{
  "dataset": "photos of plants and fungi (iNaturalist)",
  "method": "vicreg",
  "arch": "convnext",
  "isotropic": true,
  "expert_mlp_ratio": 0.25,
  "slots_per_expert": 2,
  "shared_expert": false,
  "conv_stem": false,
  "precondition_frequency": 50,
  "adamw_lr_other_params": 0.0015,
  "batch_size": 256,
  "lr_schedule": "wsd",
  "final_lr_fraction": 0.1,
  "adamw_weight_decay_other_params": 0.05
}
Rows from block 5 of a small self-supervised image encoder, named by matrix and row number. Rows with one number within an expert belong to one neuron, the router's apart. Each number is 128 + 32 x the weight over its row's rms, rounded and kept within 0 to 255. All counts start at 0. Numbers have three digits each.
Before each expert's rows are labels from the 100 images, of 14848, where the router gives the expert most weight on average: "patch colour" is the nearest of a few named colours to the mean colour under the peak. Only what is clearly more common there than usual is listed. The data: photos of plants and fungi (iNaturalist). In brackets: how many of the 100, against the usual share in percent.
# router: slot weights (model.blocks.5.mlp.router.weight, 32x192, trained with AdamW), inputs 0-191
# up: expert up (model.blocks.5.mlp.up, 16x48x192), inputs 0-191
# down: expert down (model.blocks.5.mlp.down, 16x192x48, transposed), outputs 0-191

# expert 11
patch colour: pink (61 vs 4.5)
router.22:106106104076137188101178141069184083149164127125056082139145145146179163077120116064143191126145120091139130115098111184092096127134086143122103112150137128141097100150133116120134110182088125131115084115164104103095113113120194124095144130142060124041178125129141070186093101115081170158166137145126121216102146134106119136117158078168106146124123209190158131146093115089138137098136132100136115128091124092134175143179125142156096146121159147138048146094083093152127120116208138144107158170151100083077121150134139144169097079100087117093122163174132103168145084123131125135
router.23:062087139098153153115174154086103100154194169092092148126164163150123145084149099140083209118149126108145098167205177171154083148142093186140056127112138109153099108113201139161124091164134102155163082120139153095146172114187202095099132154149061085099124121127065090140068077142089161141155137142206185170106140100101169162106094111160118164104098112121118085168101129144174133108146107106150103128097124097133212140168128177107122194156117077158127158130102103144110110143144123145098142102124090099113136152138185125140124117123077108116131119149129121151118082135155137138
up.0:152128205156138135105131187103167126166135197129118194102157138152145202153119164119118115158094156113138148058161119128106163114131100163159096124088115146144136063133151149097133068064154102102181131095169130191168084060099199128167134137173166112095104156150142127134131109106122131108162181126131142047148158129149115129152128175150151133130099157224121148083132118144166129178132146149143145151137175103148111121106124141134143141142138123170136086216169136089107144124118136136082156145077128104177102067144094104116127114119064121143101110117154078174154172096058078149
down.0:165116174133100134182161086085176179073103113115122119132095144106131105092126122096171141163108106156119145123106139153186092100119115104105143168095174124107170204104201167114151130192108123134134161097061089165102156100097109140170104179082145086127113104108192113149091100123185102070192128174142147059062124103139178160162096082133175131158125105073087090121136144123113098197154150131102143155140120114115142105123126098103158103156115149068169136099120130106135143159123145114166120100099100111162065181128109149155130083176069100116121194137149115188125163183129144156
up.1:080108098088170142083137138132198095123125111111125100149136098082096128111134109114070145163125190073102116139041125089136119122120157166083119098170162128156111102130114162119145149097082112142139078104131086117061114110091100177116105104074203161076157147145123107135111092147095105170168096155091092170115076104136144117079151176120125131087154120165101183125151106102059109137135158139088153100165119028170078064125117112170140067087170138115127113143134122153115153170130146114095097116134056175070131137108152155102086089196130109092145142122141140114126106141082103080
down.1:134172137091054114134148129109145150126111147098152153156076163175122121130104181119178139158133107103123116157104148136082176119120141136166153122124132126136088150069134118144166061100136113039063138051137160122136098085111172195085081053138104093146149150102099160109152184130137162151158154123135157152141114153156114136093099125125048148120158145152145212099164139129118167128116076054113117071175112070105165098104161154090168106095166176182181169146138131168090126128116170116150165087182153118124172150166099121099065122148112097112125091126092159164139139156123118114
up.2:102136177166131114181077137162137106132129120063101074119161215110155121104109125191171068117105124107152114159096100163101177127177124098148179117103162131136168078085124125072139111117151099173161165152162083151151149116143138099146142151157150109086084151111203099089115113094144101123156154167126107121232135112141161134123151137123057123087159151190136150131119187129068150183088151163132119117126120125159057154133161140108130136176120143096099137152179125141104106126178174109102104081075117085073169165111131117164082098120135113139111103101147127127114108100210079087
down.2:131108148159102175170116117109169136130082158115129061112085126151133156156122159099118184164118123155152136135125158146177070148154144124112188075096135091136119140151151157097121143165135090107136126167119109152118126063155133110153158130145179160122075112112178145129130122133149095135103119103133110133220111119125120165108154107128063148131097162055084091097135157132154097178144070118148155142111116122111061184156140103105109111089086138180106116096198070128069176157163185096180107133125120159147194052132159152071093101144153175120165172101164086161090137151082187076
up.3:124112142052130120095111151080105064149112116138128094107092116130159165141134102158119148143145135174108128098058145163152092102131117114131119121079109125199133147052145075134128087134155027109160156140112080138177086150191123164177164152126158125101110135100172109091123182105137170109169119155127128191088142123148061187126149123133040142147187141125115150135125135190158161202095166138118124089126133153181096180084106114173115142164192120084115096086147107126158104142207126187132145117098122132165125132120109050131195135119119129132132124134162124074131133117127121126
down.3:170088131193200093111132100154143188153195150100108068145128124140169185173174083102172075136064101122134136177095142127105165168155102164151162131136120117151087118200141206149161102112138145148188098129158112094076118120148121151170135127137079062134134127104145148167182107177133230065149160092120138121118103082118199144181097103076055142100134156127129089113142150140079105133133164179144131110118103145111182127093168092099115142110122098149158168133117130121158136113122152143112137121142128153140121112174134104129135137147097111112127155106104100120144040188154113114
up.4:125199164126123137114067192150093124094138134115061148127091159126117095152079169076125155146156186090104122070154081076097166150094134148130112174163057120080079134132106099114121082134042129156141180128129120167063144140169135115158129107149118115077152120141059120142074109132126126110113114159115090135126165089096102132132118058161087132134128144134156099126152127094093062160134143077142161054120114123091130147142126081079099182092124112141137183158129075070189148134164140179114125130097122082146130143093169144084089143116085107107109062083130132126124115201128126127
down.4:124175065050060134155173032134108159102151137115171172088084195142164099200128099146122141130123147146207157115128141111153081076112125081141117117119095084093166070214120154098113102132105156059130145175102110109241139154174076143112122148087104163133139115152112169155119170089128149092087086133129140130113108116125142099153159153142110119142104116179102074150177118142104098126102097076126207077123133134148132113126149149116113107113104113106120093102143113129182161093136108120142083137123079149148126159144123125135124180121115080143136108120095142122124104142105123204
up.5:106083068128119199115184091160147182093133118116069113153101136188076119140127149188122143052170083152113163137098191125191111123159111069163105086128113156122145068148135175118120070100151065115141164108124109131093124156098191141069156163152140150176131121121087119100112129130176135085161066135112141133151125113145146145125156121146150167143190138135131136082116114105102113178093129188138170149159115124099185165219187131130064164115154133106093100170178092136089148105142092105126115131129168128125120097091139121115116085103197122155104147150146109167140126190079134127
down.5:149083140152125089186054138081139136136154108076111152191159148152108098123113120031138123115104125071168144136143122181136148161133099104118157143136098108135140171150094074095113098185140157170132126066138086130090118120082081093075134154096131102116110125114082190137152129146165148075102099123102121147124116099144073094136126133112110097112146107095120082108081144101155102181136144090107152095141088106119119083232083132135066074080109115131173105083160119119130139146114127138181087098116117101120123135180164110127161161133208136098164114149099130111060126052095064099
up.6:102111091134124161126191172120119161173147155102150162161152133176127133143107163129141122161159163084148187051157135151109118101149134209099136085114129179120137105098150191124121137143092149129133111080154137139255154189096104096140080168128109136119159141088099082160117138126174130160177156147129188141092091191177134134119121114123084161073235135146156152139132139142111145123147120148126121155142157122141109126130197174134107185127158137094160158167134128155173113104070162103121142157090146169145151178170107112080179110095119125125077139129145138123179074110110110161
down.6:099121138116150155115092135144132173121129108110140202147097104072178159112123132101101113171168121145170144148070126149175137179155134079126108169055153156102079155165085108090088107122152164121130147153067108168033100134140154153105036172138139111108163164086129202124106167166101100157154098146113152159079158118103171147190119151092117071143148106162091102115068134104174149104179167119159116084098127158106130104147067108120171096073097141213151151143100111114117129156115133152122129129115114109122134130124151091136106134127119150081129095140126133112056222176107129139

# expert 1
patch colour: pink (37 vs 4.5)
router.2:180131099140089133085123171093058148117120149114112157120081169199118162101107101124136189156115133150097087174114175134159127117158133073079100162134128114169097169159156082095120103136111081113114110115112133152082162138219190157111178109104099083089124104143150082175073122134132134128151132176161108138172121156112167170116121094141110150091067099170147133111131124123127118113130159147104072099162095082132151152157114138108097133102108131141077096115122086118110206114156064125138085078121133114099089181123187116228128053155057103128140119179098137169123121131080127123
router.3:170169114135147128084122152112121147161201145123109134114103139178061119100133146111117183139110137115167096205072159129145117121188091142100107131097125144150098104112140099140102116167142108138147023134114135093099145141124187165185142155201068094118109105127182076138104120140125148096163140124113086175125114110108126183070177116166124125107097060123125157137082124113161133103125134156147053101121121075126156130203153138121082098086052135121137086097145096164171144134173058149130142062127147161106127165138163080133089072179101131097127112169131079153156095124116161136
up.0:130133045137136071112166113145141083113142111157119145088141162089065107164116101165167083102130105166106078132089156135124173139129108161135152055125127095136161160111164147093183107102134145195200139115077132088145167121144124095187114168143060089125132183167165128179133108118106112150129198094105147126114131110142107104104137150100125079102126116157104120099103125215143181120135143076138167143140126115102175073126139129116150116153116127142154101088153156119141075159133128146136081085126109178119119159135081111100111141164119173178066140081114134192108134255125118116
down.0:090167121124119170104162204105156142128131116125096143161109159177135117120136205093169131118168140123163104176108131130133083106169125137129156205091138135201113067116113167119121164177106164097190107079182102176104120139119114112176107156160140141191136160144077140117086117130106142160145113180120110098061197138091145144125193119114115157076106135087136124109119122169113087091110165102136157054117137074089163132138152155101152146113117111108170177146171126139124125144156146124130211076090197114130123097199105099123119161148166174100171092139167137166149139062139091138
up.1:122124177118196173128151105137099123149086109136098138123170089170105145110058100172109070148153098176148159152115116159100087118111145072152189146159178141104101119159121128113120097137178189146119137128112097125141132184148119121123111140170157150090133159108124074102159132158112125121141163096116103109140150128140161206033098141139175160150140059092174140155137133126109111186139178139080109146107144114045106091143144089145108124190133111093097131113121153196118173133118174117119154133118129122179072135109137116175080091097183136078051139072068133062134141094100135074
down.1:117129146165178092146081141113147125066096146086159128120081137107096087088120083097138127116077154083116139100144100107142158129115163126128128107145115160127140138115126158110091179115207075135128088146101126159126136112059140159114134127101142102106126100078128143079135099151131138060110104072157076166179205135125091093135104105164169114118170178113108102155129152072152108158103140122156072067090182133130107112195159141121093067073194157112138121141125085182182123074117180130186126147084145135156077097186132176117149117086160111169176136060149106120159084142131080146
up.2:092089076131132112101128112203122091127113137137102095129108162096127117144116142119128127085144131059168090128120122167120125172158096151123108188159118078173146154086093132139121068149129094158171102118101118140199169132091110099106184144133145130121169139141153149174162173106112133126154135162132126167133080125188186147109077156123092102227087158125118160105098119223140135085088135136115155145149113153125143116087122184140135076214124166135138135065167139139064122144136178079115148091092154148089133139125118124077100123139143064094079136084122097098132056099201098129
down.2:142102133130143185094143188118153136126094128120125101158095148127168178166157136128104127174092141177055149101201138134099080125148120131125134091142116081100159119153127139150161165168167189149132075124128150092069139128170133138102191126151149167081093087170084121099127102122161122107122111114144063108134142164104107149114143072142100160134067120144172179115132121148162095087111141108128146120119104104130144120088202113125122214089154134179138166165226114123098118109159178096122100108129093121082052126123169159158110161082164176097145199063121144082074108151159144150
up.3:130130134113154119106152075180122119144087102166122164135121147090115151115165170106164169108103225096125103059165134173108128103169103074117114112125068147100118100115173150101174041105110203161131106129122113149051099119134117173155181113121164132181136173161166159143162117094136125138177162125096121127091079108119151165139134148130151054090169186116161102075158138179200143126121105107146129054169161129125138153107100143178107154154131102088208157099139184177110091133168088136115118179115116111110147078183107118132137104166116169159123135112116132090143126131152150086
down.3:096068130122112145107099152089115078087087117134115195133141176122135119074183087181141108183133068149108194162161118133111073139107077126103152079185102101119179109130115111155157061194150077086144174143142144110199119168110175138134162115138109179180057117126135156143106153175181142122205124106081158126106116112130085146132200166149154199093086084103077127149071175106114081116118130137120104051139150124094147108086148141093137091070151147129089135115146138159135088114166142117107147112141078115111139163119140157104116156140135176125131127101133121122169105142158094135
up.4:123122183132130116133099097118154118147132175171102153108123139124112099194144086147151071145164078157144090114158176156095091162091118142103050170184141142137134093152107052131135162118113083098147144109158159166115093089152126146138151148156109125042144121141122098093114083167149163099092061165165142067140136056146116097113139117160118112161099124132063107113096108149127129152123111178109074086138123143131177118189188158103060102093100130081161143114100181118090133155092184162125147074084129139152096116136104141137063185180075128106153121146079123149077097171127084102
down.4:150144102085138129149151150179108118144135124089082107101078155130120050118094124107158168112095149103177099103154142075135149114154119145117108118096098060093129136130135131159139144113115163087120145144171096161112074063150164148073160092141204158179131135137120111144133147104130151071077139140073177177139141176134220118120163102112114104108133122111125118024142107130136156197068087129088143113178164072121146138231113082105140087136117113134150179193136133127115090131051166115100139168137154114111076150107148120142112180131158117123161129133091106086117126127178109097
up.5:192129112125160159161162099122097118193142074173153145125112061129035170067167171092109097130126113143159155087121173166133110164130158133116086104164200168146141114133163149097118105155102121147114119241183092154091150148114137187147088153135157079162199165154101080106089110126152153184170129148121146103181096101122107202162138188141096132067125122093073141125185118111090130113169138129151119139152159081157108123144130160152052125143103120108158065117137116153137103119101104177166075136122116111113148093167114122142135113128148164157148130098133174139110129107157111118
down.5:102093128074079113116098083091087193106172152111149163096117171055150082180104103190140120189128068098100124146114162136114102106105083145139145156151159158108119090171166103127094054128141080105122186175121132150151095133090116142097179129145155106158139166135131096190138125112128152121159108140121158127142188133066098156150145093133176099155103140160119104131133163124109120164161141169155082146151157109078173158102128046156135104152128039156138098137063079180122125136142144146121150167091059107123087122159132153164117091061151118174133120098127109081144126160135083072
up.6:103125127101160135092163181162094180146087180080128163130114104157106099052129138102042128123145098095156176110152091111066163164127185132155162134126119150146054089105125161146137137133162168130128126144113127120131108137100107152139082141135160072114148087137120123141176097112098154162149087157185153120178196091103157149093076185155124156167163139189140152123104107160144163129127153135115109159153162086084118130175148087157155129137098117102111121082144099179198118142204094134080131112119148101165197111157180121093102076103146133147208132140074126162149125115129188074
down.6:208157174113124099071082071109162111102062115091191149172149115104062104113138098187079093163070094134143182150153098143150111051129096047119081126101131170141121156163119077131108199097227135171116162201153105105092142133127148107121128106081107112137138115135163140124114144149120127168144167138131147101148165170155136134076060110172129133150105128087146160141159131111127106106094146159158106167130138143140156149142100151089126148098147113134145107128183165100173093086132105114154126108144091139143173124140153161132105089090102134163079124082111079221113138137142145146

# expert 14
patch colour: black (34 vs 4.5)
router.28:156129158115187105135149082128153087057135115154117086145109158101163127168089134094154131060162129105195112068086081159089094116058107114137134087126160156071170094126111131136113112117105176183138171172107118161083130128062079104126099179105118159105183155136073140161116194089077166201137138098099121163131131077155074177144134146131114134126157172139132177087154111082110139135131106081119177166171155107111094138110171115084124104094158123159128094149136127176139067136136146165121162183155145088077159107164108111112062136110146139106183098137109127085112084119152154144
router.29:168121149096160103165161088204113172059114105090048131139096134132114053163116119091106154077182132106159156094098161166107083154124139106166089074161115111129170109141165124143140128136160121167141137146121078108158121092098118088130120108106199126108163104150119162150180215149115140167153120128103089159076164077168160168160114150158132123116112132101129173080105129148075141138170129115089143150205144128080131118086142103147145130133141129162141091117170111098078090145121091138123204124098116035138109093161104122164075150184136108117135093112072073135130106143140181102
up.10:093171147068177174116082133128128176083118153122092054135120099105147108126134153143140095159103189107193110076095090157156096111148135110130139187109131081127120156128138126127098103131127089164040161220154126153169154115126172092127135164107102137082101123142117089117126115131136131128148142088118137162106122111187119096118098147158144105169128122183131152149154137153185164019102118113169130167134132147165114145184160136136074159152154172058121094141174151188102091110070136111105122098149123087076167077160102146149145110115144137094153137145161087123152116142069042161
down.10:114155162195140098158093135049085136097138122156169124180140141060151067128127130139119128178170109136126179129141142097191143104139152118158149153112158154143120128124127121109083139092077168124075137187092108165120124135161113139088136136124083161164120176104064177123124158135127140129166109161213116173153163134148136146115125127189174165058076140137151098129175094138091127103106135136198123122156155133166132132160114101158092113100203047211127161113146112165122169121082127156088134129153116140083147199111128195168118122090122150128143072128089145155112118074123172091
up.11:147149130123084066109130172157093097086087130178123137064129138187120101092121121155099143112134176088142106156031145095150131116116136146120129120071153094111088144101151100110127042143101143132105127140149077090125102124126095093146053146147100126144154145111130139145144097153081100086159169172081088171151064114140129093138080140180116138155113139142098164173162116192113103145109145068121203084134116134125145127146249159084145119129107150085167109157089123077122109097127141114079169090148116135092091226144151104121121123101088135097125103107172149112124102125162084121
down.11:105159129154186166155132099139146142166137144132125105150138107110156133131153138086096114141114136132127119160148141128160105125121145134160128126092157101114142113189124159135145061131080055144165203137110083088149153123116158118135079087130128106109140104148159106154140108088189074095173168147118129160144118144141151137192084163126177092073165130196114169146108120162175082153111103140179173103180194131146093080210077076198171205134107104186166122163089166069117139147117162141124125115135088121162121074185127192140116063141082141107123116148091084093125163137172112140
up.12:086101109147128183140108168140149089203118126071093101150170200139165100075084128141079117185105172115157188139159097133161159077098119166134148176065140140125135115157143167090128078146130115086114177114116125183130131134170105082064132102112054193118126105082171181146093090126089119084122125113124104094149127129125096126093069087143109075172122161147095152130118090129101094109111145113117139120137175144153128084100094122102129143136128072105094121053087116129112123134098158124113125164086107135065179136177073088087077155115199142140196152120109131160150143138174155144
down.12:111124109143081106135130099164111081107093132194155127168152124074169214131177148158101043091137094173160121149128172125119156124090097185087162102132138138145125206185169073145156116133075111154097103102053127127119130081082097122098123126080107146162160109190143132160096113124097111145105127124112130067111118160087098155131132121146133199112100116099157111153137130141123072094118133110136112133120128140109087159098183086154099091111121130158183096155107114193162077151159121078156140100135149127144126173042101134124215121170112136145168064126097152191168148110121126144
up.13:138196089131163172167131171084099145106143123130117099116146137187075156163079171147093143136114130082115099191113140134139191115144112096155160105146105127139140118159154103082125101092128119147150125047085120171132143110091118128225181130125146117102119202181162104167155093168131141098117095106113112119125109172101135103113121063113130123131127137125221125133174167168083129157121112120132021088144176126133194098119149163154085137143128113114163137105114114112174170071093139107146107131107168119177106140116134105102066145133077170152116139061144130107129088172192087086
down.13:131136127085117070112117138164164124094133106159120135130156144146182166152093114095144164103149150204093087049145082145093040077156117123104144106129144147096168078130214140140062215097105126113158108088097130109121132089114138116149102185108114133148122182091134124161136191110122124070179110129134202176129082095107106166103160103132121128131120124118107112148121100125125147140136089093062072110111184130135135050129192114141133056060162139144123130100109118134154102167083122106157154130104134139142120095112145168116094075132147108066203131105148106149178153153133112143
up.14:093107128105122107143141158123117161147114115103102127170149083137113142128089131184100087089127147126140140086100111108075130144111115161071118119116129092070174123114115151127095087120124142125085185192175151169086142196089110093080114112129125187151153117109094052136143118098119147054192126136143085132090111051077110120128108119110085081074112176164129146138111109196143108154100110128149180167104120095114110129151097118108067195092109147130149168148097090168060128151137089137078078112079130182167103106047140143081123121092144084110062100083110150083113132136127090099
down.14:169075077079147187129144125178139128129162114094106114095090088095112130122084133061093141101137085162134147199088101117122139143128107154192105133075096141106158190107118117130166159158152114118092189185088124157156106176151161092064134139127168073100148143102145141110102093087073172093162118121150130103082118089166164111099150167170099129160156092169119186135101140154132098142152109165147194138132115106096131076164165153157059069139133139097113141099122118184152146116121106134146128177059086129188087140132105088141151147109150119122170072103125091123138135044133179100
up.15:106125108123167158120066173153110105155087106143149089135109149133143085133125099078169128158124091123144153072144129090123137130161055111093104137183140132090077078155137119124144124123130117176043121094167114116116112113157173163115138095072073169160176101171176136106069107114150148126160133149173155121160162153118095129140085093066170066138144141116098095172141060102095111101127094156149153121170134114090092073097145190159086175084135125146138071131110220111159139204127145168141136152123066112167152160112114133150141104102103112095116122081097141101053154135169078132
down.15:139174098137121101086133111153144096154069090142178161138126118098171154150107206146147146159157142118172134175166118143137112087150070178090144191130095103091084109089125137159040083130133139135116121166119159151121130092108134109158149132199153093169124115127106155119112195133143125110115102169142147117142163123128096122120076145066155178129109149119127106113179083056145101108104148167117184178150138126135059114079126066106090120179110104088091105156100171110113129115166191136111171165109164100132140101103129164152114078059134115165166108144134059174151107086166154052
up.16:100089074086189158132181132082143172062127116194146112127118149064102192116201136101099139129146125156145112092092126150129142116110127160144112081097185197095117139132130100150203081152144151207149167135161142185169111142136210154147106131088122126100138106103150089123106103147125170132096143142160064149148085172149101116137086126181126111144171097183137132076122110158166140101142097098102143094094125091089149125188194169171087132131156105116104106146130080128177103092169092107093143177139075141124134099140129100148171105084134136096168186116154099140123135125088088102
down.16:186132114162107120125085146124158112099100168114103170179134107079119172110082157211095111129143107130114191164101099133135087095121084148112102189115160163112138130139094124058093130085133103129111231166153145181108155139080053137175105173084162132106160146128135137089171174102133141125102133145135189130139109090113146145142141102131047143076162123123170130059127140158131107154112119156150147096105115093097121100120061087069179144137125110135104068067184129072091172178135153168143110149109167141086168182141151156120145140153135140121137110127108117170083100071137145131

# expert 12
patch colour: white (28 vs 1.2); pink (25 vs 4.5)
router.24:147182179094161121116156144042104116081133094122121136119092165114108198119080182141119173122086102116157126101123157170194149119137102156119132125097137157169112135111116157161103118076133076173143140098093150200121148108152119152111167145139147104143141180113129131100085130074108139165175137148120163122158098105081146126134134076144125185103175142172145131116195185067170136107118096176160082115115154076169145138167162121071109134123123119121186130154181090131180192152122123138072160099095145081107131096157044108165042099144107127136165116137137127048111118134135104164
router.25:152159098153147127096130137142114066113129087131190159066106142149144111106179113131097169099046160144128085121146130100069136173103162131098148094119118076107120120152131176148098133216120107192103120089065101053116111174129111153064153104190179111158132074112093106152131120093209172168170125142129167136151071108096144122118132094147115152131176122106154146152190179125130091091095122150168105124086152070109115115143147110104127109126114111193115153159181115144165178153124119131105163121125151113109094190150054105138172162054106150095117121187120091142153138136122129124
up.10:151186096087200087156109158154120093075151089165122135158103134110159111150168158113143116132107126147054156107107109088121059087104125126070190136071193127067118143068136183149122164151167115143128112141152124046092123123074134128173129111134167142103097135175131132213158137135145127133137135178152190228146115118144171107170115116141134141111134101091139118153082159074156165168147133152132149109129128121094188127118129135130108100150153129170149161118138155144112133146129148133120168145145136192138075126047127141206132166063112089113079129174121085148129102153116096166
down.10:154164175184080141145164032091176120090146167114101078109125143149121110072139097158104059174098169122159109116127097099082174134140160146210136140089130098111133085169125123106103198093109158093149115132067107092170157103097143151237158134119161143162152167162158157109099160106192122147133141092112118124143116135096105158098065135161095089160159136153107127134155137120112127169114183146126104148134101125110232140101134086170137117108108178069177101126160138095140108155129163132130092090124126129083133157145101087116095122144085133129133082160148201157149162124104135130
up.11:110045150132163134136081131051110121108134137152123131101089111084081102144077161111091143124207072130100123162121115117168090128111122100140137082099166131179128126121109128106151136066142138106066154114081107128109107121083118147111139108132093143166108138114093162101116136132079100081090090151134103200153151119159092111120085078144068094162124129206109183058105098192138064098143106109126102059069084149112105133120081169079128139158169062130094125090186099104108119149143079100129133096075116073120101121100140087129133102109153125131108127053109097146134104125145086084
down.11:153137095096112156154170116136122116058124139089076135157142156145167104100172117125161099178147122115081136145092127151149195164146208144123086120125142176134100152091133140151115139096171136104092139060159142123130112083145129108040101123038079148125138114108151147132132152093162143094162117136129160169199104141198113114134149196104108049128101100082187156128139154143074070132142106118139116130138152147123142150117140131144080108135115160060093121129077125150158200116156092104122065173029147112121172117114181105134158144103118126115201117132163141176131079127114129116
up.12:143097122087151142163182132149153188094159135120112095134170135162125114066152098132132103139227175125161134180144175119153109135096118088106152086160142108146123124158116064138121174159147200127183127115120157133158157106111158115154120156163088117093159166156176100159069170203109159145213125170109085135151185127171133142140118077171142136147150172170153165148155162121129139138116124132105085103071112166087146188159074120067095192147132134178080136104131089130103103123152124152125172121134105150151196140118152153069098155123153172106152079106091132134182066132122130114
down.12:090090067145140085180142188137108108168125152150132100143115093119140116193115182176114100160152126153131132098117119124136135139090142150130119103150151107111097119108113115122191158198122041138134094131193107178124165089142135154114078123129121110097089124127127177109127132139107148130222114132158116114162119098124114113151114192181168141102160088115149151095090045145169137143151107117176106146058166115103147108096153168134107114111103124066184113103089068169109158158190098157090130148096078127113189121125135120179136064136177110135199164195085080119125125076139137150
up.13:145127140144125109151160128110164128100133100110138132132149145166145110127112088174161100171152137061113088173130120159122115165145105112113125123144093137139100079187091179102149116166147157150188140122051161166075150114120161078170111133151159119162161124188130173164107155183084158073159186190116117168094103167102178154127103025152140114138144114066197128151114115088109148173164125134132132130135141179148158152145113072153080109179172160146143130096075116166136211151097117141162117139141115108133067099079222099138088126111115175156137107125177178146136126163121137116
down.13:119101097139127138142121169172157133145136138097094049157172120128102079169118152092115117167091118175175077094114188092139111157064122197136120151192123092159134167071108175116162125123138121150134115100205141121184184113121129142136089154142120209152110188208124132141092113123161095119099139107129084105135110112131156121165093200143053134111103130142127121111179052131157100166117166149141125107130131154187139167138103202127111101072127105113151101128097143186162110105098179140118115127118079134137101170143117114148198118144104148199154152139090143089157145073126095149
up.14:117129112120114180133174180078158135131134123132111159188128140161156127054126165232132072101125130111157145154158156157123143074118078172095128141171104131144138164145147116111171108157138078146095161127126142129125156157120157106078121127141064148122121156157192161186102165178127113174126094137144146090119122136078144118087152061140118127139175089158168050115159113187118144131117184100152159183081141061167146101184114169102157147132135119147064106094126145071121091098102130100129180181097125122106077149165122124190174160140141075131124179120156102161111116092091087156
down.14:116082117151133039091136103188150101109126172101159149129131113145139107168078083073109155090150133154104094087129133092116092114159088168124132098106148108133131063133163112132187124091132177088124122136168145135100144116116176193090103100107130057157133098182184101110152163097125071136148154113126100107122100126164088111088128146089130123097124164138122088112089087208137199148112187177123174164119132107105199107144101087167164168128070151127139134124113150076131132139170155141128082128162151117168069123117118142167206103156129175092191122100127134187144142152115142056
up.15:113160176151159057177073094097081072172122120155101131133144061062142169148158168100114105144089127084080112138103114134128108135200135183170165092119154106093128167089139139114112161127081144115084130155038153127128127087149134172157134132159120164116119130176145150114082065161132137178147157186111141202150076117104052112116128117131093123144065111151138140107153114116135113137133101149140081107077138108082111095183171180108097116151156183126111115151124123099055168139130148150182142125147158186143205126111129111151129082144140157170181119136152175160143130101170111128
down.15:136190115127116167156149190160135128111135116177138127143145145150136122134167147144090144136103057146109103160171105135106194087171125132119102183145120109065116082099090103134128114175073141117054097145120100113134101106146085123149151145133158211119109108124106128141146177148124123207209102108142169171167087140194151097095140110085200126127072160059138111149144169056109143160091090152133137143163097099093133148147106120150126160142080113111094123100108129148089130086053101133121087144164097127097201167107179110124164185110094091126141113180136093152124097180133172126
up.16:136174130116123098119140120046197110152142135118105154132113131064113117047119179105079156145129090144137123132084093116102181124080075112079065170161129087077126123081161100135128146119098111121081117148145127061152128100132172144107139142094151150131117116125088144141170096143105156128133126081168106115077155128120109167106100097135153159083196098099142135137082137113183093075125158066135178105089153099114100121097095103077145053181127113067154177175137091133132169105142149143121086149133130082113149160178119173115065085163060112119100171131207151147120150085159127131
down.16:101162137111072137132095146203183149116148094113109166135103124163146114158131137167138135176150132144185102070139139114204036103132108097159125103110142186114120150114152153141165136131113099069099096203100084078090162127106127120098197129146194156129161104129045116120070157125119136153107158157129157109054188177106133129123071145140137107144138152092131146129141080141094118115118134131098168093117125081091116068083145164115174178110161089181140156099108138135121168123155198121097111124162149159119073100080134143178125152114069175117104074094086094142110121143146148122